config = dict(
    translate=0.12,
    encoder_arch='mobilenet_v2',
    encoder_activation='hardswish',
    encoder_depths=[3, 6, 3],
    encoder_widths=[32, 48, 72],
    text_encoder_width=128,
    text_encoder_layers=6,
    text_encoder_norm='layernorm',
    text_encoder_inner_norm=False,
    text_encoder_positions='learned',
    muon_scale='match_rms_adamw',
    orthogonalizer='newton_schulz_5',
    weight_decay=0.5,
)
Rows from block 3 of the text encoder of a small contrastive image-text model, named by matrix and row number. Rows with one number belong to one neuron. Each number is 128 + 32 x the weight over its row's rms, rounded and kept within 0 to 255. All counts start at 0. After the name is the row's rms in percent of the matrix's.
After each neuron's rows are labels from the 100 texts, of 14976, where the neuron reaches its largest size: "fires on" is the input token at the peak. Only what is clearly more common there than usual is listed. The data: photos of plants and fungi (iNaturalist). In brackets: how many of the 100.
# gate: MLP gate (text_encoder.blocks.3.mlp.gate.weight, 384x128), inputs 43-85
# fc1: MLP up (text_encoder.blocks.3.mlp.fc1.weight, 384x128), inputs 43-85
# fc2: MLP down (text_encoder.blocks.3.mlp.fc2.weight, 128x384, transposed), outputs 43-85

gate.181 046 [133 103 183 181 164 135 155 177 130 139 108 141 126 107 134 157 159 200  33 103 143 168 111 111 136 135  87  70 116 104 109 142 151 154 135 136 147 100  91 137  84 128 182]
fc1.181 052 [117 131 187  93 139 144 114 122 150 145  73 160 145 123 178  85 107 139 136 126 142 120  82  92 128 124  81 103 158 109  96 100 168 147 123 160 161  92 164  91 137  93 178]
fc2.181 050 [ 91 122 157 117 131 128 107  67 178 122 119 123 112  81 216 105 184 181 185  90  92  97 107 121  98 134  98 137 110 149 135 137 150 109 125 134 113 120 155  72 139  92 125]
fires on: "deer" (28); "ranunculoides" (27); "indian" (24); "umbellata" (16)

gate.88 070 [120  81  46  60  93 169 141 142 140  89 191 127 144 159 163  95 182  77  93 105 162 127 120 115 145 104  78  83 165 100 136 115 127 177 113 194  93 143 109 168 114 153 193]
fc1.88 057 [162 110 135 145  71 135 100 102 132 150  70 132 122 171 173 159 150  97 128 144 134 111 129 105  99  93  95 166 111 188 114  85 127 192 128 121 118 159 109 136 130 156 180]
fc2.88 048 [201 154 197 133 113 129 122 134 114 183 132 162 139 118 140  85 101 137  91  78 208 142 130 165 146 128  41 125  89 137 110 156 151 117 206 118 152  93 114 134 148 123 116]
fires on: "solomon's" (33); "anemone" (27); "flower" (21); "rosaceae" (17)

gate.169 033 [120 174  99  92 144 177 138 147 150 149 162 149 105 193 169 113 143 111 152 145 125 131 171 159 164 142  90 107 163  60 166 103  71  90 108 160 105 147 113  36  81  59 181]
fc1.169 033 [134 103 148 206 138  65 103  93  70  95 125 105 173 100 119  79 156  91  47 107  94 109  98 135  86 108 112 168  92 160 122 156 147 138 158 131 169  80 128 153 121 178 134]
fc2.169 030 [142 160 140 108 145 127 144 107 114 163 138 108 176  75 135 139 144 126 157 116 124 106 142 145 168  72 147 149 127 167  94 102 109  78 152 100 171 106 159 188 179 154  95]
fires on: "polyporales" (37); "dasyacanthus" (36); "amanitaceae" (27)

gate.75 163 [ 99 134 138 163 126 218 189 154 170 148 160 229 152 189 123 114 146 121 122 126 177  90 147 163 121 148 192 149  71  88 171 119 126 156 163  97  77 167  93 106 126 131 152]
fc1.75 151 [ 87 104 113  78  91 112 124 176 174 112 175  89  96 218 114 100 119 129  88 139 151  89 129 140 179 139 120 118 165 112 136 159 123 169 125 125 111  79  93 141 147  85 182]
fc2.75 156 [123  96 139  58 150 106 170 159 144 117 106 137 119   4 184 108 145 135 143 108 149 100 142 174 152 131 126 144 187  90 134 156 190 106 149 114 135 110  93  93 132 124 124]
fires on: "leucanthemum" (29); "cephalanthus" (25); "caerulea" (19); "birch" (14)

gate.260 156 [105 165 168 111  84  97  71 131 173 170 175 134  75 109 114 144 150 116 133 157 146 134  84  78 122 151 126 113 106 151  85 123  97 133  86  71 156 182 136 144  69 176 103]
fc1.260 154 [110 118 103 155 140 131 161 159 110 100 193 103 188 112 162  36 169 136 154 101 113 138 131 167 123 160 121 148  84 137 113 115  40  76  93 165 126 154 163 191 133 147 134]
fc2.260 165 [142 159  62  85 159 130 139 208  93 127  93 135  99 111 175  88 120 119 197 129 130 162 129 154 130 138 135 134 140 137 164  89 179 109 128 187 149 122 101 139 128 134 143]
fires on: "lindera" (36); "cypress" (33); "dubium" (26)

gate.148 139 [ 91 153 115  87 156 137 108  69 113 101 129  93 148 103 131 115  40 109  78 169 110 134 146 171 115 111 122 178  77 121 146 205  85  76  83 154  96 217 110 162 146 113 136]
fc1.148 143 [170 142 103 101  95  75  68 103  69 112 132  98 167 159 125  75 168 185 162 122 154 113 138 153 169 186 151 116  59 154 131 159 118 103 135 113  76 124  85 159  69  90 128]
fc2.148 139 [114 135 179 111 133 126 134 239 171 101 154 174 148 156 125 156 105 211 169 104 130 125 111 107 107 102 149  97  81 138 148 108  79 111 181 119 188 122 117 107 133 119 120]
fires on: "solomon's" (33); "tremuloides" (32); "sativa" (24); "fulgida" (8)

gate.192 145 [135 138 114 132  81 166 145 150  75 125 142  97 143 139 108 144 184 119  90 101  68 123 103 110 137 121  96 111 175  53 144 201 170 124 166 134  96  85  71  97 158 145  87]
fc1.192 149 [108 118 178 132 159 121 138 173 108 106 211 164 107 119 152 112 123 100 100 141 149 177  30 156 110 116 105 145 107 131 121 104 142 164 101 115 133 157 171 106 154 118 135]
fc2.192 169 [163  99  80 105 112  93 169 112 169 128 103  89  94 143 165 166 136 143  83 184 130 110 158 135 155 165 127  50 176 148  99 145 112 147 129 125 162 141  80 112 104 133 133]
fires on: ")" (58); "toadflax" (42)

gate.182 158 [142 150 103 145 117 155 140  46 173 143  77 118 144 130 139 147 184 121 115 122 109 136  70 155 124  84  96 110  74 114 138  84 166  85  49 161 112  82  90  60 122 129 108]
fc1.182 151 [166 145 102 177  83 125 195 147 125 160 158 109 130 132 179  82 172 103 104 123 132 133  70 120 163 194 124 122 150 153 115 108 125 161 133  72 182 153 149 106 127 116 116]
fc2.182 208 [ 69 151 113 152 193  99 131  82 137  92 170  77  64 163 113 131 134 122 124 171 163 121 105 126 161 147 116 124 140  86 104 132 136 140 146 149  63 125 129 150 156 114 138]
fires on: "capensis" (43); "frangula" (31); "european" (16); "ranunculaceae" (10)

gate.246 094 [ 95  55 108  99 119 154 127 139 150 138 102 144 157 117 122 160 150 155 144 154 173 149  89 134  75 106  75 130 104 127 102 120 136  80  76 196 176 121 126  91 143 104 182]
fc1.246 095 [185 168 135 128 110 119  80 148 127 176 123 128 111 112 109 115 162 161 151  96 178 196 140 101 128  98 106 187 149 121 122  98 175 172 115  96 128 113 166 130  88  78 180]
fc2.246 095 [ 70  91 137  89 111  90 132 112 144 148 174 104 147 116 103 133 170  94 106 104 102 125 165 138 173  66  65 111 110 111 186 132  70 136 160 162 158 129 118 129 117  94 136]
fires on: "fagaceae" (77); "cocklebur" (23)

gate.285 092 [140 111 122 128  92 102  97 146 137 104 104 109 154 166 121 191 168 121  97 107 124 192 168 109 104 157 126 128 152 205 136 158 128 108 100 114  94 138 114 145 139 159 144]
fc1.285 101 [135 111 156 118  70 104 138 129  78  87 100 155 103  53 154 163 131 128  86 122  93 153 154 133 116  99  89 134 139 132 127 126 184 169 174 107  49  96 194 155 119 128 121]
fc2.285 070 [186  75 118 144 105 126 101 125 193 120 117  68  98  58 147 117 109 205 149 169 104 135 173 105 147  49  47 149 102 206  83 179 150 118 133 139 131 144  97 106 163 127 187]
fires on: "melanthiaceae" (30); "frogfruit" (29); "violaceae" (22); "ranunculaceae" (19)

gate.163 094 [179 118 154 177 142 147 130  95 123  77 125  99 120 122 121  99 116  90 134 184 125 132 167 101 183 130 163  55 145 108 124 181  92  67  98 142 121 158 133 139  86  77  97]
fc1.163 094 [106 123 181  93 158 155 148 104 108 108  83 160 146 150 182 131 118 186 157 147 142 102 119 109 125 129 194  99 106 125 130 175 158  75  83 107 134 195 163 130  60 147 126]
fc2.163 083 [ 98 151  97 110 146  66 139 156  97 124 117  88 107 118 149 184 192 189 115 142 107 133 164  89 115  73 106 131 163 138 169 145 176 153 125 157 140 145 140 136 108 172  82]
fires on: "osier" (43); "chokecherry" (22); "willow" (18); "elder" (17)

gate.201 156 [ 82  98 128 152  88  95 117 152 146 168 109  66 137 117 119 125 144 107 168 123 183 123 131 125 149  61 102 129 163 145 128 140 142 142  68 134 120 131 138 109 151 113  92]
fc1.201 159 [138 185 123 107 189 135 122 136 124 121  83 128 133 169 140 135  43 145 135 122  99 177 119 143 152 145 112 115  97  80 184 125 130 135 117 158  73 152 183 139 141 104  89]
fc2.201 192 [134 105 158  75  65 116 144 179 141 104 193 129 143  80 142 122 163 123 185  90 124 106 110 113 138 131 142 121 124 110 178 125 144 108 112 146 108 122 117 122  95 183 147]
fires on: "lecanoromycetes" (61); "lichen" (39)

gate.224 141 [ 86 172 151 105 141 128 154  98 171 152  67 126  40  74 137 161 106 130  88 132  93  94 120 123 195  91 130 137 137 118  76 158 100  88  90 137 125 116 167 114 155 131 102]
fc1.224 173 [ 87 147 124  87 128 173  69 135 177 132 161  98 156 137  90 132 102 107 137  49 120 126 142 163 107  78  99  78 135  74 144 106 120 140 169 149  82 163 110 109 156  89 137]
fc2.224 154 [156 124 119 144  97 175 123 191  82 116  94  65 176  80 115 100 130 163 144 134 124 114 211 146 151 132 135 117 160 140 165 193 158  86 158 136 107 173 103 129  81 137 102]
fires on: "birch" (51); "lawyer's" (28); "club" (21)

gate.22 033 [ 80 151 133 149 139  79 131 199 177 137 133  83 158 141 115 156 114 163  92 100 168 155 132 149  81 112  86 145 136 135  92 150 141 170 105 162 166 125 192 131 171 101  70]
fc1.22 044 [177 141 144 159 116 161  82  90  86 133 100 171 116 116 132 125 124  98 211 192  92 123 117 119 115 112 105 175  67 147 126  51  75 109 133 166 118 144 125 124  85 169 174]
fc2.22 038 [127 124 173  61 118 191  98 116 131  99 141 112 138  49 126  96 130 175 173 137  98 153 134 157 135 124  98 124 111 113 149  92 153 145 143 147 105  61 142 131  56 154 151]
fires on: "sulphureus" (37); "carolinense" (32); "bush" (24); "leaf" (7)

gate.263 060 [125 153 133 172 110  98 109 154 154 115 197 123 107 162 109  99 172 136  78 108 161  97  93  98 132 122 111 124 185 170 183 120 116 149 118 144 141 133 151 126 171  72 131]
fc1.263 064 [149 151 181 133 165 141 149  96 144 125 143 120 105 159 177 136 129 140 148  86 168 164 109 100 114 135 122 125  99 124  99 108 169 145  73 123 166 132 102 101 143 141 162]
fc2.263 048 [114 110 126 192 108 154 139 105 183 169 122 114 119  67  80 153 127 116 151  93  99 124  88 130  88 151 151 188 129 115 155  69  87 160 154 163  90 170 160 149 122 164 128]
fires on: "prickly" (67); "crispus" (33)

gate.36 133 [163 102 162  93  80 112 150 110 127  80  87 139  87 109 156 107 155 128  91 129 137 151 140 135 128 167 124 185 142 131 161 154  87 173  89 197 105 116 131 105  94 135 158]
fc1.36 143 [ 80 121  87 143 104 141 138 175 131 107  69 127 168 117 124 159 150 144 159 139 114  99 100 125 145  84  93 102 130 103 128  84 155  98 136 127 212 129 147 159 132 136 118]
fc2.36 132 [115 140 142 150 139 163 135  86 153 156 156 188 132 150  55 148 145 134 134 143 146  74 198 134 106 123 106 135 147 118 155 104  73  98 109 117 150 124 181 177 121 160 118]
fires on: "lecanoromycetes" (100)

gate.217 046 [147 125 147 117 125 147 141 200 128 123 118 110  83 152  95 142 101 163 108 172 100 114 157 174 129 138 144 100 151 109 151 118 157  76 159 187 109 126  93 161 148 143 107]
fc1.217 045 [120 139 119  88 158 143 115 126 162 137 137 118 125 138 149 114 141  87  80 118 123 193 188 118 109  73 162 114  79 140 102 127  83 127 114  90  98 131 106  90 102 215 169]
fc2.217 039 [139 147 171 127 109 156 137 150  94 116 137 136 142 135 125  87  84 100 144 137 118 146 171 179  97  80 116 199  82 124 110 117 141 125 143 125 100 145  64 155 129 134 148]
fires on: "lettuce" (31); "caryophyllales" (30); "dogbane" (22); "arundo" (17)

gate.252 079 [128 131 149 140 113 123 161  75 108 103 194 219 122 160 113 173 176 113 105 115 134 208 157 162 106 131 120 169 122  96 170 135 101 156  45 106 148  90  82 110 102 158 134]
fc1.252 080 [169 164 157 129 127 119  89 110 126 130 202 159  61  75 141 133 184  72 132 202 162 158 155  88 163 153  94 158 172 111 100 111  96 209 144 123 103  89 120  95  99 137 136]
fc2.252 069 [137  85  92  81 130 125 167 113 127 113  60 129  76 115 137 174 155 163  83 113 123 143 137 115 189 130 186  86 118  99  85 179 157  59  49 121 133 173 104  75 145 100 144]
fires on: "fabaceae" (100)

gate.276 103 [201 143 117 121 143  79  99 154 161 165 118 110 132 162 124 167 132 126 128 142 103 115 107 140 130 156 139 125 115 123 148 162 121 112  45 152 108 181 106 107 105 117 124]
fc1.276 098 [128  70 190  99  81 182 166 121 142 140 162 144 135 104 143 142 122 181 129 101 110 197 183 107 140 132 171 117 129 130 115 148  76  93 162  96 137  63 159 133 162 119  81]
fc2.276 085 [100 133 144 118 174 156 114 154  67 136 185 111 104  79 122 162 109 107 108 131  97 141 134 143 138  91 198 179 126  95 140  95  83 115 193 135 151 166  98 148  98 173 100]
fires on: "benzoin" (36); "galinsoga" (28); "frondosa" (22); "cakile" (14)

gate.161 046 [101 115 114 119 134 144 164 151 136 128 139 128 127 119 130 151 139 115 168 119 185 103 113 105 157 161 211 113 138  74 162  68  74 133 161  88 144 138 140  76 154 124  60]
fc1.161 041 [122 134 128  99 140 145 128 153  67  91 135 165 114 175 146 111 134  86 111 114 135 141 175 121  89 150 215 100 134 164 185 111  74 122 145 122 203 119 145  57 112 117 102]
fc2.161 039 [175 144  95 161  89 101  87 101 135 117 200 124 100 108 162 134 178 149 102 134 118 183  97 108 107 112  45 150 142 126 122 165 170  98  74 166  99 116 113 168 139 132 149]
fires on: "aspleniaceae" (64); "vesca" (36)

gate.291 078 [184 163 129 152 134  89  43 164 104  55 115 113  99  86 188 162 151 116  70 117 133 190 122 169 148 122  56 152 177 137 106 108 128  98 112 169 127  74 127 126 127 104 145]
fc1.291 063 [152 206 118 140 106 130 151 111 113  83 138  95 127 164 132  42 123 129 117 118 168  92 141 126  75 173 140 192  92  83  78  96 107 187  97 108 161  95 104  86  98 129 116]
fc2.291 060 [122  94 166 173 190 159 167  69 213 110  97 139 152 137 161 127  98 124 127 138 110  96 120 127 122 145 168  79 115  74 178 101 112 196 129 116 102 138 112 164 138 130  70]
fires on: "rosaceae" (50); "lamiaceae" (34); "liliaceae" (16)

gate.39 110 [139 126 144 104 103  71  78 123 150 145 157 169 152 181  17  65 136 115 124 155 155 141 112  63  79 136 134  99 104 112 125 104  55  61 165 137 132 100 159 121 100 121 123]
fc1.39 112 [ 50 154 159  70 161 128  74 145 158 100 159 141 137 149 108 115  83 134 138 102 104 184 174 123  74 154 158  95 101 105 126 139  76  91 148 116 118 159 108 143 116  93  73]
fc2.39 093 [116 167  85 132 156 124 101 123 111 150 124  73 139 140 100 102 145 118 157 163  96 160 122  90  51 164 125 152 169  92 128  87  79 106  92 118 133 187 108  93 196 161 124]
fires on: "fagaceae" (100)

gate.11 065 [143 133 107 102 153  81  76 107 165 126  46 135 147 178 160 110 107 132 147 130 145 145 113 132 110 120 126 105 103 127 156 126 151 136 105 167  79 124 176  98  96 109 108]
fc1.11 066 [160  82 152 170  76 145 113  98 137 136 100 191 145 196 126 103  89 107 116 193 136 152 124 122 132 121 133 115 202 114  99  96 155 135 106 164 134 132 157 137  79 170 171]
fc2.11 049 [137 117 100 161  74  82 113  95 125 119 185 135  97  84 132 121 168 176  91 140  87 189 132 142 148 108 128 101  37 128 116 168 156 109 125 104 137 144  71 124 160 167  59]
fires on: "primula" (49); "perennis" (32); "mandrake" (19)

gate.131 025 [ 98 130 172 116 109 105 141 105 130 131 168  85 100 112 126 139 117 146 156 107  95 111 169 145 142 139  95 124 107 124 184 138 135 147 170 143 167 157 138  66 135  98  93]
fc1.131 030 [105 116 155  94 130  99 146 108 141 103 155 134 112  69 178 113 183 162 126 130  62 139 113  84  59 135 142  81  52 134 171 148 132  83 133 146 148 138 140 114  65  91 141]
fc2.131 027 [182 163 155 126  67 132 119 112 155  89 178 106 124  66 167 107 147 129 150 101  99 113 167  83  86 158 142 158  49 147 180 145 141 144  86 166 156  94 138 119 106 144 156]
fires on: "toadflax" (42); "poales" (34); "tremula" (24)

gate.240 128 [121 156  84  95 103 122 168 100 115  74  87 154 106 131 119 166 115  95 133 119 118  88  76 146 156 166 153 136 138 152 142 110 132 188 157 117 127 146 145 135 198 118 144]
fc1.240 099 [135 146 174 111  86  98 143 153 131 108  91  79 116 151 132 102  90 110  93 102 168 170 169 157  62 124 121 104 172 126 182  98 157 175 113 102  87 157 146 163  78 182 121]
fc2.240 095 [149 116 155 131 133  77 105 159 126  98 175 112 139 143 184 129 151 161 123 112 179 117 115 120 181 130 108  83  88 172 129 203 148 112  95 105 145 166 116 193 140 151 144]
fires on: "fabaceae" (29); "pottiaceae" (28); "caprifoliaceae" (23); "lichen" (20)

gate.150 180 [112 125  91 127 127 125 108  88 165 179 158 117 106 108 150 171 140 193 139  99 130 108 110 154 115 118 120  75  97 148 116 126 118 124 150 135 136 148  82 113 123 188 146]
fc1.150 162 [ 96 101 148  93 136 167 161 129  81  87 154 140 156  93 163 107  90  44 158 131 153 148 156 145 127 106 120  97 131 161 156 122 144 131 177 109 148 150 150  78  98 118  75]
fc2.150 224 [125 143 180  82 172  87 105 210 132  45 114 148  70 159  97 123 144 142 103 179 101 140 121 108 137  69 147 103 133 152 114  71 116 114 159 154 111  88 144 135 177 162 112]
fires on: "lindera" (36); "witch" (34); "frangula" (30)

gate.30 074 [137 141  91 110 150 126 122 113 140  84 124  87 143  87 126 132 158 118 137 157 156 148 136 121  99 168 115 123 180 191  89 164 116 159 120  95 135 146  80 119 197 190 113]
fc1.30 093 [ 73 128  91 146 158 134 145 138 155 144 177 125 170  76  79 132 177 118 166  99  83  81 156 119 134 142 117 112 132 124 175  88 142 133 124 127 153 110 153 159 123 122 119]
fc2.30 074 [ 95  70 123 121  97 127 148  89 175 131 155 192 154  94 112 161 111 119 145 132  93  75 110  99 148 176 124 114 132  53 103 160 131 133 111 126 132 111 102 110 156 141 139]
fires on: "prickly" (63); "helix" (37)

gate.84 049 [109 136 115 112  83 163  81  91 167 137  96 140  96 148 143 150 149 106  53 135 163 121 100 108 161 234 145  97 112  72 125 112 133 147 155  56 159 191  94 118 140  91 177]
fc1.84 047 [104 141  93 140  50 121 138 131 156 102 154 150  92 137 216 184 109 114 111 111  76 108  93 209 153 131 114 124  99 120  94 187 142 112 176 144 104 126 124 137  91 154 160]
fc2.84 049 [138  97 201 146 164 113  83 131 160 146 180  58 138  93 146  91 138 101 171 144 138 152 143 184  86  65  95 132 129 135 118  95 151  76 123 140  78  99  99 127 174 104  70]
fires on: "osier" (43); "origanum" (30); "hemp" (22)

gate.108 062 [187 100 159 117 107 129 147 123 104  65 145 165 103 128  94 137 109 116 151  51 118 148  77 108 169 121 165 142 162 121 104 122 103 109 132 132 152 128  79 117 138  58 156]
fc1.108 077 [ 97  71  87 137  93 127 130 107  91 175 152 113  85 120  95 120 150 155  72  61 157  88 148 149 145 137  95 212  82 160 135 163 156 157 104 104 134 100  94 118  98 115 187]
fc2.108 058 [144 154 129 114 137 121 155 123 134 194 160  95 113 121 106 112 179 119  88 117 105 161  87 149 150 142 128 125 109 200 137  73 127 126 132  82 126 105 148 139 163 150 154]
fires on: "geraniales" (65); "knautia" (35)

gate.46 056 [138 116 116 118 130 112 130  96 149 178 105 171 148  94 169  37 113 133 108 111 137 140  90 132 184 156 145 147 112 141  99 170 107 135 147  78  94 108  69 133  75 182 172]
fc1.46 055 [119 194  86 122 107  87 100 148 155  94 133 161  89 157 114 101 134 123  87 157 174 175 129 172 158 111  77 104 123 183  94 136 120 165 116 145 122 157 101 121 154 109 144]
fc2.46 046 [122  92 159  50  87 162 192 156 118 130 151  87 170 113 158 108 114 152 156  87 119  66 167 160  95 151 142  88  64  69 178 114 171 135  97 182 163  74 139 124 154 136  43]
fires on: "rosaceae" (42); "melilot" (31); "anemone" (27)

gate.37 162 [115 132 146  93  79 111 113 153 116 137 132 150 163  81 119 188 116 145 107 105  81  69 189 125  95 107 147 138  99 155 151 162 165 151 198  99 136 148 154 121  87  99 174]
fc1.37 150 [132  23 119 127  93 170  99 154 151 116 131 112  96 132 109 184  86 172  75 130 111 148 175 145 148 132 205 140 104 133 135  79  84  70  97  83  89  87 106 149 177 118 167]
fc2.37 131 [ 56  83 108 151 165 132 122 178 129 122  95 115 138 133  94 103 133 125 122 151 104  72 104 158 157 166 126  86  91 174 141 116 141 114 151 146  75 110 124 121  68 107 118]
fires on: "primrose" (28); "angelica" (27); "lathyrus" (23); "nigra" (22)

gate.55 090 [178 159  97 109 188  99 181  83 144 219  86 132 109 152 147 120 182 159 143  84 130 103  92 104 122 103  92 138 121 108 140 105 119 133 178 156 124 132 182 103 133  72 185]
fc1.55 097 [142 134 148 130  88 152  93 160  95 101 127  88 150 139 136  71 140 139  63 172 145 159 175 159 168 144 104 120 184 156 132 104 133 139 115 143 108 176 123 124  68 140 156]
fc2.55 077 [147 146 154 166 147 139 157 107 117 130 138 106 139 138  56  89  90 101  49 138 124 120 128 161 128 104 120 119 158 144 117 100 126  72 194 104 109 132 140 168 150 123 125]
fires on: "rosaceae" (45); "brassicaceae" (33); "apocynaceae" (22)

gate.250 114 [ 95 159 101 145 179 106 142 125 173 113 109 129  96 156 131 119 115 105 180 102 133 186 150 108  99 111 151 148  98 100 141 136 127 162 113 169  97 132 144  64 128 143 153]
fc1.250 116 [130 105  86  83 113 124 157 131 150  93 140 134 147 128  74 141 175 135 106 142 114  83  33 116 132 132 167  73 116 148 172 122 128 126 108 181 198  75  98 107 135 196 166]
fc2.250 090 [163  98 136 109 113 158 138 217 125 137 119 168  60 171 139 115 114 135 154 108 115 150  92  45 134 127  61 137 178 146 146 134 139 187  56 137 113  78  86 143  91 142 120]
fires on: "pinus" (49); "platanus" (27); "coyotebrush" (24)

gate.243 032 [180 185 183 136  79 100 109  76 192 133 124 133  88 164 144 119 117 113 149  96 120  91 120 137 111 111 108 142 116 134 126  74 127 110  82 123  98 122 142 162 187 109 178]
fc1.243 035 [137 122 101  80 125 124 142 182 133 106 131  92  65 141  68 103 133  94 136 141 127  83 128 120 167 164 116 107 141  98 135 150  94  48 195  77 107 179 100 159 176 141 124]
fc2.243 023 [ 93 123 113 137 141 190 116 131 126 184 118 180 145 128 136 150 159 102 123 126 116  74 151 133  64 184 158 117 147 160 132 117 124 104 101 155  69  94 146 142  93 104 183]
fires on: "bugloss" (30); "blackthorn" (30); "violaceae" (22); "pennycress" (18)

gate.91 149 [109  64 107 180 101  66  96 169 155  96 125 145 153 166  75 149 123 114 129 160 140 138  91 113 149 126 161  86 165 133 129  85  84 121 155 108 131  76 140 110 132 148 160]
fc1.91 112 [143 164 115 171 120 146 122 160 113 148 121 126 200  98 136  87 238  89 143  91 152  77  84 162 183  86 109 169 127 154 137 123 171  74 132 129 131  92  95 135 135 108 159]
fc2.91 126 [106 102 136 137  78 111 131 103  82  97 140 102 130 142 112 140 144 118 138  99 143 104 155 125 111 124 189  99 160 178 106  85 131 124 186 155 146 100 164 148 122 132 188]
fires on: "osier" (43); "thunbergii" (27); "vaccinium" (16); "shining" (14)

gate.238 171 [114  95 163 188 126 101 158 117  72 117 108 168 125 182  83 144 143 145  81 131 124  54 162 129 123 110  85 113 169 140 131 122 109 125 164  93 117 157 141 142 132 170 157]
fc1.238 169 [111 150 112 176 121 150 123 146 145  72 102 147 111 182 143 122  86  88 151 111  89 128 148 125 112 140  70 151 164 167 121  96 172 130 120 187 125 126 101 113 161 155  93]
fc2.238 205 [122 114 151  54 150  93  65 179 152 128 172 103  67  81  83 109 137  84 168 121  77 158 131 108 115 136 100 143  68  84 122 116 141 129 136 140  89 136 156  84 176 137 169]
fires on: "xanthoria" (44); "eggs" (37); "sycamore" (19)

gate.58 081 [ 85 157 109  66 198 113 167 151 122 146 106 123 132 197 143 190 129 175 120 113 114 130 102 105 169 116 143 158 127 109 159 144 168  96 110 151 148  75 145 118 151  90 150]
fc1.58 078 [171 109  95 160 106  85 120 123 100 123 158 153 107 141 176 173 183 139 111 130 110 126  55  71 138 129 154 148 158 124 158 101 142 155 146 177 143 113 166  77 157 126 167]
fc2.58 063 [132  84 200 150  20 131  98 136 126  82 109 148 110 133 173 117 179 137 113 125 132  97 115 108 147 148 128 148 123 143 138 136 131 205 108 127 168 138 122 151 157 187 106]
fires on: "fagaceae" (36); "ilex" (33); "leaf" (17); "betulaceae" (14)

gate.149 088 [155 146  99 119 156 146 102 145 137 148 103 111 120 160 179 174 121 160 101 140 110 173 102  88 184 180  96  79 158 116 100 127 122  76  93  85 191 109 182 149  58 110 169]
fc1.149 084 [ 50  73  95 114 119 150 117 108 130  94 122 160 163 145 121 145 149  55  98 121 178 111 144 121  81 125 132 152 139 124 131 137 139 178 155 168 158 101 156 131 133 164 142]
fc2.149 075 [ 91 120 190 173 200 112 105 146 111 128 147 188 132 217  67 117 118  43 130 145 150  87  94 169 131 101 109 177 173 105 137 135 103 148 186 112 129 124 176 117  81 131 146]
fires on: "fabaceae" (41); "purslane" (35)

gate.283 052 [125 144 159 178 117 158 117 127 113 117 142 157 124  97 195 157 118 142 100 118  78 135  91 105 139 164 115 148  99  80 123 109 162 135 165 157 114 124 106 141 136 106 170]
fc1.283 042 [146  94  95 126 125  41 121 158 195 151 103 140 125 133 101 151  85 187 122 142 145 124 164 121 177  99 178 134 123  69  68 117 120 146  94 118 117 118 199 117 100 144 113]
fc2.283 044 [179 134 171  85  64 164 155 103 129 102 172 163 114 127 172 119 100 109 121 152  91 149  98  85 105 162  70  98 164 139 134 155 129 155 141 147  83 144  98 169 155 102 118]
fires on: "toadflax" (42); "european" (34); "odorata" (24)

gate.24 038 [125 151 133 131  68  60 109  74 124 180 137 110 167 165 117 113 177  92 117 118 164 173  86 170 142 174 146  60 135 143 139 169 173 124  91 118 146 128 147 126 111 144 211]
fc1.24 035 [147 144 105  76 141 108  93  93 105 138 136  76 138  63 112 149 132 120  91 133 118 109 139 135 167 114 150 159 146 116 132  82 123 116  95 178 165  77 141 186 151  98  63]
fc2.24 033 [126 149 120  64 129 108 183 153  75 160 140 159 129 137 121 144  77 152 131 142 127 162 125 132 187 115 133 141 121 130 123 172 103 149 135 144 142 111 157 100  77 113 114]
fires on: "xanthoria" (44); "odorata" (43); "lichen" (13)

gate.34 062 [149 131 146 122 166 215  56 134 134 100 142  94 126 137 123 166 206 133  99 164 183 168 148  87  92 162 116  76 141 187 129  78 102 126 129 132 116 130 120 118 142 133 110]
fc1.34 072 [113  98  86 102 127  69 152 152 158  77 156 139 117 129 141 183  73  88 143 154 120 123 166 142 122 125 127 104  66  81 146 135  97 113 100 129  86 130 180 146 188  80  75]
fc2.34 066 [108 152  90  37 141  86 101 156 151 128 178 128 128 135 141 133 102  65 119 160 138 108 162 126 128 146 122  96  47 159 132 152 108  98 116 149 110  84 161 191 188 114  50]
fires on: "acacia" (45); "angustifolium" (34); "umbellata" (16)

gate.289 111 [ 98 124 122 125 118 133 112 104 147 120 210 140 132  98 176 135 107 129 133 108  86 103  96 144  65 224 165 142  65 122 156 200  91  89 126 110 105 128 110 151 137 120  96]
fc1.289 106 [118 154 110  94  90 169 107  83 125 167 189 142  99 130 127 130  94 157 137 108  71 184  76 106 110  69 111 104  73 104 164 137 111 127 115 137 104 176 154 124  94 128  88]
fc2.289 083 [175 112 222 121 190  97 107 106 112 109 184 163 167 161  34  76  88  94  93 138 139 164 120 112 119 126 139 134 135 161 133 127 112 119 198 132 124 131 117  75 171 129 118]
fires on: "primrose" (47); "primula" (31); "eggs" (22)

gate.235 186 [154 152  74  76 116 139 151 207 129  62 121 115 113  64 104 134 154 128 123 126 135 165 159 141 102 114 178 107 114 106 116 176 127 131  79 160 144 193 178 100 161 122 104]
fc1.235 160 [137 158 113 127 138 133 160 159  81 138 153 147 175  59 197 149 111 156 171 138  78 138 124 131 100 188 133 120 136 106 106 219 152  99 112  81 120  84 145 113 116 134 108]
fc2.235 189 [145 175 101 130 162 118 121 120 101 138 133 140  48  99 115  94 130 150 134 167 126 212 134 129 109 109 107 120 126 172 160  77  86  92 166 120 141 135 129 119 170 100 125]
fires on: "bugloss" (76); "goldenrod" (20)

gate.290 103 [124 126 162 164 126  65 150 166 113 110 122 104 215 132 121 109 102  90  74 151 157 111 132 166 131 133 149 140 137 101 143  68 146  60 141 164 100 137 140 141 146 146  79]
fc1.290 122 [179  81 131 181 105 141 123 141 139  73 103 144 120 171  55 135 110  75 132 112 168 153 178 178 104 119 115 146 106 131 125  90 156 156 103 158 125 134 126 165 157 130  97]
fc2.290 108 [146 161 139  94 169  89 108  36  98  93  99  91 120 152 113  90 153 121 107 180 130 194 109 166 112 129 105 118  76 159 153 117 133 162  31 117 138 168 160 167 149 111 135]
fires on: "birch" (51); "coprinus" (28); "club" (21)